A small text-conditioned image flow-matching model, trained from scratch.
Model: arch unet, text encoder width 256, text encoder layers 7, text encoder activation swiglu, norm groupnorm, activation silu.
Data: trained on regions of photos with short descriptions (Visual Genome), 203450 training examples, 9.3 epochs.
Rows from block 14 of the denoiser of a small text-conditioned image flow-matching model, named by matrix and row number. Rows with one number belong to one channel. Each number is 500 + 50 x the weight over its row's rms, rounded and kept within 0 to 999. All counts start at 0. Numbers have three digits each. After the name is the row's rms in percent of the matrix's.
After each channel's rows are labels from the 100 images, of 14848 (inputs lightly noised), where the channel reaches its highest value: "patch colour" is the nearest of a few named colours to the mean colour under the peak. Only what is clearly more common there than usual is listed. The data: regions of photos with short descriptions (Visual Genome).
# convs0: first 3x3 conv (model.decb.1.0.convs.0.weight, 64x128x3x3, each kernel summed), inputs 0-127
# convs1: second 3x3 conv (model.decb.1.0.convs.1.weight, 64x64x3x3, transposed, each kernel summed), outputs 0-63

convs0.37 109:420509371574481479421470490482500481462431514527553537562570460547482507435564481557521474459506546459530487476547540482525488456601334496474543555465518483487493465466507515550481536610498468543538591507410564472488551483472521527564466426458499452632568505569494481519516514488480514487509582557448437492421381455471585581535401489518459531516507513511501587423501554437488509443502
convs1.37 061:541523520521513506519513495495400587518490489518561616423476580519457484511545501546480491535552407440397432499493485531484534498432489452485457555399450566469513450489485400493493585511602427
patch colour: white

convs0.9 093:446475505498492510440495501571473542451453517439506527433508399492520505547525529480465490448508454406542507545484717511485436481420491490469448513472512512505556471497509511532451457462435499448469499555481488463530487491511513256471468465463525533537495458507482518490474504486470496507482694430477525468537494495468504391407447532455532516497496483470560528466404480450505543540491
convs1.9 112:505479497553632530455476491489517490535517477495517529453383497499507449456460458522487465312455438431560537479419607476515507528458510457548533528574528492532508600475488460498531464569474501
patch colour: red

convs0.56 113:488538619498549553497540510528506451372501440458527435489415427518500471468558424531504517464539537547515477468485568500600490479499519498436469448461524419470428489505513460533507536520552512575511598542519449558498530360486547470414468476520478476525508497485446495481498495534460506497464554619502498438486398618522577327374488442506559523473543528499477498514506517490463503470602
convs1.56 081:517519498448489478491501460524580453468470488505561469597591456626480507487459482500487441564489579464459489538517437527482513529511570432483394551498471561489492357505428400565490537514443453
patch colour: white; pink

convs0.49 118:512593514461545540465549503527476466586518503495515503493425534598495496490507517490482503503517512436476464509484567508558518476488566501510581484503499508472523541485503509486514484486532439522421653497517462459510481568469510450403425505544464556476445454546506469456485446392566490549513611522432542377506518594549473574400598537522649481532480474504491459581580610461501488614548
convs1.49 135:450509475450602455514501512447606489453519508449478488552485544575524539505488510506552469435479518532434569531507496382514471461655491450478549504608490446446515580456510586465523447477514561
patch colour: blue

convs0.30 074:437523468458524501491406371437410425515522474534554497623472605467425517603464562483493554518610482489526475457438558432462509529438534525523501488487509534568435527476543490478451511477574541446462613509551512512482509526521458473430471539483428513481488519493557506509525498438520533494360404458435565623545587456490488495497486549476526532514499455490555480550532644511515474477508
convs1.30 113:515551475460573389492520491371525494544496509469471496442517490635482488525519478561379511580564396465467503445421415414514492515474436482521483490586492486452498444482549504526470490484463487
patch colour: white

convs0.4 082:524523546511535478496503552546588511516490505531451501500500544617459451468469458463437459469528500456507544491491548471492485501511568439492474588496529458469515440520491535464420577499511477488484606498442519458494480410442503467432472423473487544524447465494480460381474424458528464460561529390412381551378574461560392564396587472420573513499508440477527422394512548489473452492479
convs1.4 126:436527476474567473499500581559549549534422548500500582448485517468489468509487437527492463518503466581518543446391424457486586515465510536426402486530415378444515418528519431532510541461438483
patch colour: black

convs0.40 096:525412563512562567435554294517554510524445541457509540477518505508540482524442509480408472504557521530576504456478490461458518444530454502432534546519477408523382480442431438471439510505424496459502464538411508484512494539440509490443517542508440508492404501545494499513520479555483480550524478637531527474594453549511499562502588471516643534527562532469468423578507502510456477500425
convs1.40 090:473539571459330495493460490452556449478517468470493520524493493344519576506486462594451552483442555437541496447478449571534489512444424517459503509422563489477474512542442486466509471582532494
patch colour: white

convs0.25 067:476559484580488514456527505509482435532539494517499481505535561561522499441580488530508526506413548488438468497492614561536522566501546532595483470481582500475470503527498475531513440424535530552535526528525465479508485417585508515505522523539465440540540581471550467440442535527241539454509529594471510452451571503569470531374473402432513494534538487482521530543490410496522448491439
convs1.25 061:515528585476507475472404475507480471450520429527457526513581460456512531548486535502444470333554517487440521492492495391560504499417461467467474426523530454475389501545525419491495462580523581
patch colour: black

convs0.24 103:495441500486624450437462525509547540548510496514470421500474460530496515488500506304480499508482486467476312485501496483474452577490473429508448464422530504402606487466554484487515493461552571472447433474513495524481449522527459485569425476430677489544483543460481456504480435519516540348445503477477450515493466544471493473406454490490499519485497514473515534461516461446433500518487
convs1.24 175:502512526496519530467236498484442530503500495519506552534551441503458511488454439496402528535481514478541500507428493491464488483497436546503511457540487486488339475490462517516503516488548471
patch colour: pink; white

convs0.51 096:448524449457459435468519428478539494485514469595476482529496534500548520570488563513481479451497485543444483491436540477472477482465569513490452473528493473514573499532533511455441523527563497489496417530490522495476465534468450474440450454485397519481450577457467535460488444467546501462393426611465533476571285449362533441460337451630466471496541467482500455506479445517513493529517
convs1.51 096:561453470400519436466547412488557447445556539456497458502519500444503586506448521408513486524494476387454426543454412467536408502397490519491549518456519510536558503405452418523537518513518537
patch colour: white