config.yaml
horizontal_flip: true
text_encoder_width: 256
text_encoder_layers: 7
text_encoder_norm: "layernorm"
text_encoder_fused_qkv: false
text_encoder_positions: "learned"
logit_normal_time: true
scale_shift_norm: false
upsampling: "nearest_conv"
residual_init: "scaled_by_depth"
epochs: 9.3
Rows from block 2 of the denoiser of a small text-conditioned image flow-matching model, named by matrix and row number. Rows with one number belong to one channel. Each number is 500 + 25 x the weight over its row's rms, rounded and kept within 0 to 999. All counts start at 0. Numbers have three digits each.
After each channel's rows are labels from the 100 images, of 14848 (inputs lightly noised), where the channel reaches its highest value: "colour at peak" is the nearest of a few named colours to the mean colour under the peak. Only what is clearly more common there than usual is listed. The data: regions of photos with short descriptions (Visual Genome).
# convs0: first 3x3 conv (model.enc.0.2.convs.0.weight, 64x64x3x3, each kernel summed), inputs 0-63
# convs1: second 3x3 conv (model.enc.0.2.convs.1.weight, 64x64x3x3, transposed, each kernel summed), outputs 0-63

convs0.43:486503540473465506545504513521503497459519477511505500471511478481486525463464507457521501476515514516507456465530469463461493484482484443536496505551494477494486469460489491469493495531499519
convs1.43:484544484514504436475536462490477489528533500518557469461464535512520479534519525533498501574499495479486515526471474508492479509523517510470483477504513502508487512528505515489482516510486507
colour at peak: blue

convs0.2:462466515497510498493494490512415485487570489523513492480502492491589478442505490501457481506491479490504491480514496505518495484488492487507491502502531494512482524514508541494534494478484510
convs1.2:530483497561462560523469519499516528493448522505510497578507486536481502491496493489502562517515504454504492491488491500498517509492495484472531491518501514496491528525491478471491513487462471
colour at peak: cyan; blue

convs0.40:487502516483549505498526452501457478495453454542500475464493498478503478547527514487484451496477524478519466498496526484542493478487497491445493513495487484521516497470525530517493461467503486
convs1.40:525513514501506508530466545500515561500483532541501494509500532521452490485462487494467565459532499488525461531523506483505498471475490494503495470479501511486507518543490512526487509556503497
colour at peak: black

convs0.54:465493526479553468472509495511467467506527484469499513495528514488478513480483514479520484474584486491489493488499464497553496474494494499481513491483510470537484523555480513504536477457508488
convs1.54:556472505517564514493463517521481461489464530515511486494484456495456533506503479539465495466464510497512558492489512489484534507491472523484491500520513500473489501476486505488478467500518547
colour at peak: red

convs0.14:477413505511495468495471459499548498518467458500454488518476470481496515477465499429477490489526471504509501495470492476502492499510475495470500527504503517517500490495517527533481521481515477
convs1.14:482470479504508507503511474472490508499495523492523506507491551517504473497485479494487507508475489517497526497522491481429517491492565444560518508488475488502468511511491506515536420508474491
colour at peak: pink

convs0.57:502487527508496472545503458488542493475509501548518535505467493475536444526524438497458510470474490479524517479509497501510498480517526501511519558489470553477506498494508489516487498507508471
convs1.57:486553528531492527498481531510519538533441483472477530520517538529495546495489522528494450512523472520538532520497486512524504492465502500501523493503546497498529485529493519491490505545471501
colour at peak: pink

convs0.35:514521500518457518491540492501506506507521541453497500447474537483482483497431509503448497489499479486505469507492493481493527500515520512523511531501525517464500466462492471542453505519540481
convs1.35:458552474490502533507533478515529480510463500505502539517525523492500507502568478494465476513503495499488528516517497487495490521505469495445462492526504502515462524443481513480518445525492509
colour at peak: black

convs0.51:478497467481517475502515469502494487519501476481512386509510487518507498520477484503401515491480498496479495500481494488482478497508495501490485470489508489497493490492502561488490475505522510
convs1.51:515517511453474525494521474497507502467486485527504522509497514482476512480501508533461498513542532467505550472488483489504490500525480519556516547464496530478474522468529443510471539494499465
colour at peak: cyan

convs0.22:498470533496428517515522500508522511508496505490490532471427456477554505492474449472523475533535470495499486499489499516476481505496474522486491514529536527503501488472516496488466520500490477
convs1.22:503493500518525497508431507497481494500529490484494533514519548489470546489502492503446482523444487492510529507507499492488503515513526503515502489514507497500524498544467526524516427549517543
colour at peak: black

convs0.34:523474505461528473475518507515500450513541483471485473469503526460495507423509507529536458503501515471504497497503529530471508493485474500518496557523516515516488479488551493494504495504463480
convs1.34:500468497506500521485424508499507560506475526551503507542496521503455508463480509478466570476489504488508502500501491488527493497482481512501503455488516484490524525536462503491506497538488530
colour at peak: black

convs0.7:481507499511500509495514476518512495507467488488477530506495519519567490512429503498406515471514476501478467501556485507525513503506525486511494488511507520504497489462470491506502523531541476
convs1.7:489527472494486460506519473496485464446524539499544473504471538495499462485516540467545490520521482477503485527504508492493506487517543491524471488486495480462491513500504497446474461451483490
colour at peak: yellow; white

convs0.25:521472505515506501519517495526470486460449514485494530507498504483491490496463488493483447475524481451465458510505507518543497461512493530506527542524532537472506518496515440525526499496525470
convs1.25:512530503515468529493555485495549519510503466437503474503495522502547489466501486505497511519466501493491501512505522519523491517520507520523510501512488543527540516569448477507503540531507490
colour at peak: red

convs0.1:507498508552469488483527499503470502534477539453518499493486523491502537454434508536436514497484519440504504507456517521505533490490504499522486524518483499499480488509523512471533526513502505
convs1.1:478478503497476462499483437498474503504507512508497507476501482501518493445520463500524453532462485440513523491518515508515509499488476513434507490501461465511496516539489521484539460499506529
colour at peak: black

convs0.26:504474521490501523506493517523567497512540491507481487518477510490530526487522520525547482512539457527535494500480507489512501490482513498474511537497511503495483482527465535561444443522499494
convs1.26:482502498501516490484520491500452552502515486462484492483520472566543501498487488511531505520476528461513562479544471505514503530478489537519509535495481513517467518530538481475502524519483490
colour at peak: black

convs0.27:468490471480473467490466504472481516485498490494501524505474498498517465495502510468492507493513502498464496501487514497490498499496480515476485532469468501412507493507419530533497486513426499
convs1.27:455475492521488526482486540521515477515502467466519514492490499515499511504480473498500446478499498495514503493472511505579504505489547447506507450527506470523486516483535495493544502548529500
colour at peak: black

convs0.3:477498468485501485496484509512528506502468459507476551501529471493476492506584459476486546506517503519483494482449481496491490497457501487454492449507490467530506502525463483487484486495494518
convs1.3:512474513478511435512505501492494472516529496528503509487451493504547506523445531491455443510495478500530513491467504493432515494491490502511518542481480497454485499530514485477520501504501470
colour at peak: pink; white

convs0.46:473502498512482556466545485504475480483475445514512427525460486501513496499517522480467421481513519513499486460508509506519481510486518488492502498470490512484492523461483518506539493503514503
convs1.46:551508504489493460523519504518536495491475516513498475435525501496480531521497537542448535502551484508482543467500501511490476512517504490509501502520503482489470482450481468521499522498505445
colour at peak: red; orange

convs0.50:491476497470441545523546493505520533515497500485530456465471489490530509486509460530535456535451483512523504519505495491476508516500493509489484520528536519465482497459496515501504455536501499
convs1.50:475521480498490561492540467499523461487525479535489508522541509505538486554497489505510515461521496522495560497553444471482507525488483502514491519499493519478486489523512479482509465484472494
colour at peak: blue

convs0.18:462477495490514518471450475511540489502468480504493526493456474455501503490444491448468475483571467486497492503453508487523503493501488509482479495510561491495498496472503514500489486479478498
convs1.18:477510499455522469500539481486475491499514501484482530490515524513469450491513511487491558513447472502502478501561497496490494494492567504536483515499484505511523492473501489498518481557528456
colour at peak: white; pink

convs0.60:496451497479510535510496496517585504500512472483482534480477477472482519505490459463589474482504494495489488531502509499524487495509467496485489500494562473491512496500498508477503515516473489
convs1.60:503456486514517454477513506491468460489478541492518495516494496503482488493501490513497471494487501518496548524504500480446540498497545518528513506503469503494482496503514508505510391466501526
colour at peak: pink

convs0.21:481494526511459428498479460503409522529501488489505491488497493507509485540460457487459499516449501505523492501510528506529498499496489529529501500495458501528496500479512503518537502507489508
convs1.21:496491506516479519531501555523491524528514478503478521500472523514508535461558516521518491551562502462499516511529492485525523501503466478483500471516503492506500519450478558477519530493501489
colour at peak: white

convs0.4:521510549502523470495443503515526464482448487512500517488519481488433505499465539470465518499521525499523489497473488518525450491527503499487493492518486450525524538492480484474524498523504520
convs1.4:463501500541483521524547478487482501505499507497485484530509495540532495546505502518540535533474499510507500527564492478493526484489515461482488544517429519492481499508510526489481530493503457
colour at peak: cyan; blue

convs0.63:467477501467531493492524491514470481476523490539474482493500490529512484494522499504524500496490452504454448497510511483506498492498518460505499416493482458510470484564535468510468495496500498
convs1.63:557506503495487560461508549476481513517518503498508518501488513504498480488493520501539479510515482504458525527477509493469508524527446549438491519478507516475544494502463528503467507517499491
colour at peak: pink

convs0.45:466511522480524484480512492461487483461491486516484502516523504473498428503493442469459487473500531543486507497451511469482486481498507456470479482489447484503477456500496502468482494491510490
convs1.45:534508478491471462508487467500462505542512468525508505447437552513511552478498529532493472526505512479494570506518490491494493513511503499492499486492471476498505521498461514487472512535491516
colour at peak: pink