config.toml
cond_dim = 256
text_encoder_fused_qkv = false
warmup_steps = 370
Rows from block 2 of the denoiser of a small text-conditioned image flow-matching model, named by matrix and row number. Rows with one number belong to one channel. Each number is 50 + 12 x the weight over its row's rms, rounded and kept within 0 to 99. All counts start at 0.
After each channel's rows are labels from the 100 images, of 14848 (inputs lightly noised), where the channel reaches its highest value: "patch colour" is the nearest of a few named colours to the mean colour under the peak. Only what is clearly more common there than usual is listed. The data: regions of photos with short descriptions (Visual Genome). In brackets: how many of the 100.
# convs0: first 3x3 conv (model.enc.0.2.convs.0.weight, 64x64x3x3, each kernel summed), inputs 0-63
# convs1: second 3x3 conv (model.enc.0.2.convs.1.weight, 64x64x3x3, transposed, each kernel summed), outputs 0-63

convs0.30:50 37 58 54 33 62 48 49 37 60 51 60 56 45 29 37 46 18 39 30 28 45 70 42 35 47 38 39 44 56 59 34 50 37 71 37 45 46 45 58 56 39 37 53 26 50 34 56 69 57 55 56 63 49 52 56 77 66 48 46 58 42 54 39
convs1.30:58 35 48 63 77 29 50 50 30 41 58 41 51 56 68 57 53 36 46 40 65 44 33 66 51 53 54 53 30 35 51 31 48 41 47 59 49 71 58 58 26 60 52 58 71 58 69 53 54 53 38 46 52 42 40 51 65 64 57 62 33 70 70 44
patch colour: white (27)

convs0.6:64 56 51 69 62 37 46 47 56 45 30 36 35 46 43 62 51 37 53 58 52 61 66 40 55 64 67 61 08 61 45 37 59 32 53 54 45 64 65 58 55 50 51 57 53 75 40 53 36 53 43 74 49 63 34 49 73 46 49 53 58 42 56 45
convs1.6:26 34 52 41 27 32 47 55 31 48 35 72 60 56 56 52 56 39 42 32 38 48 47 51 39 38 69 49 91 34 49 39 41 41 56 48 56 44 57 47 61 55 52 50 38 47 61 43 37 61 34 28 48 37 55 51 43 61 54 62 39 58 52 36
patch colour: white (51)

convs0.58:46 40 52 47 52 37 44 42 55 54 40 51 53 39 44 37 42 38 42 49 46 45 53 51 40 00 44 52 25 58 44 41 45 54 56 48 48 56 40 50 39 48 48 47 45 47 48 49 38 54 56 45 52 45 44 57 55 60 71 45 54 59 45 45
convs1.58:41 51 58 49 49 46 56 57 38 51 51 31 58 92 54 26 59 63 37 29 47 31 50 60 54 10 54 55 29 23 53 53 36 45 50 47 45 47 55 53 37 48 48 52 39 50 56 51 46 52 51 55 42 43 48 78 64 46 49 50 55 48 52 44
patch colour: black (59)

convs0.24:63 32 32 49 41 65 56 68 51 40 29 58 55 42 56 58 41 38 35 47 54 44 56 37 40 36 44 43 78 26 49 50 50 26 66 42 56 62 46 60 71 54 37 55 53 69 57 63 75 50 44 58 53 46 57 32 74 64 48 51 39 49 40 48
convs1.24:42 51 59 44 65 42 26 52 30 52 51 48 64 59 46 54 28 59 72 51 45 37 49 60 53 79 66 57 57 59 85 37 54 62 49 44 61 63 46 55 72 52 60 48 45 62 44 50 41 49 64 44 64 76 41 52 37 54 54 56 69 53 51 61
patch colour: white (44)

convs0.10:45 54 57 62 45 33 21 50 44 58 43 57 54 62 33 68 49 29 73 35 45 53 60 53 60 54 56 45 26 48 53 34 20 53 45 40 42 42 54 52 43 53 53 57 57 39 60 34 31 28 50 36 53 34 25 48 71 53 66 53 59 50 54 46
convs1.10:53 50 37 39 62 54 72 37 63 40 82 63 49 53 50 47 52 42 26 59 30 36 41 49 50 49 57 53 55 46 69 81 42 41 36 68 32 40 59 35 26 49 50 45 30 59 35 49 50 44 55 39 41 44 38 51 47 64 37 48 48 60 42 55
patch colour: white (48)

convs0.49:51 65 60 58 55 43 51 54 46 40 38 52 52 39 58 59 52 21 34 64 74 46 55 67 33 60 54 47 07 43 44 72 55 33 55 46 39 60 55 61 40 51 49 38 46 65 48 50 51 59 45 62 75 50 58 37 55 31 54 49 68 50 45 60
convs1.49:53 39 51 56 45 30 57 49 16 55 41 56 62 53 41 47 52 31 32 20 27 39 41 48 35 51 41 49 19 48 58 41 48 24 53 56 55 48 54 52 53 56 47 58 35 61 43 50 41 46 66 41 49 61 57 31 37 56 49 71 40 65 49 41
patch colour: white (57)

convs0.42:37 36 50 44 28 30 35 58 57 39 24 55 64 44 45 46 41 62 60 36 42 35 58 34 32 48 43 43 42 27 43 49 48 40 27 49 54 37 56 64 74 54 34 69 37 64 48 48 65 54 51 46 27 50 52 41 48 55 57 69 33 54 53 47
convs1.42:51 49 73 41 47 47 47 47 60 65 48 48 51 51 54 36 47 53 52 48 50 35 58 41 70 58 62 20 41 54 82 50 38 61 39 44 70 41 48 59 51 41 37 38 44 36 34 48 68 51 36 60 45 45 22 67 38 44 80 48 54 58 45 39
patch colour: black (90)

convs0.20:32 50 42 40 41 55 46 53 31 49 47 14 42 64 52 57 46 54 42 51 37 38 31 45 53 37 31 61 70 54 42 48 49 52 40 34 63 41 49 25 54 37 47 54 55 28 41 45 25 43 49 44 55 58 45 30 59 71 39 37 51 43 65 32
convs1.20:60 70 44 50 58 76 30 56 72 50 52 61 43 47 41 52 49 45 52 31 39 55 67 61 45 55 69 40 51 26 57 47 71 56 40 54 57 72 36 52 49 51 48 41 29 72 66 41 57 39 54 52 26 48 52 59 34 31 70 53 49 47 44 54
patch colour: white (43); cyan (28)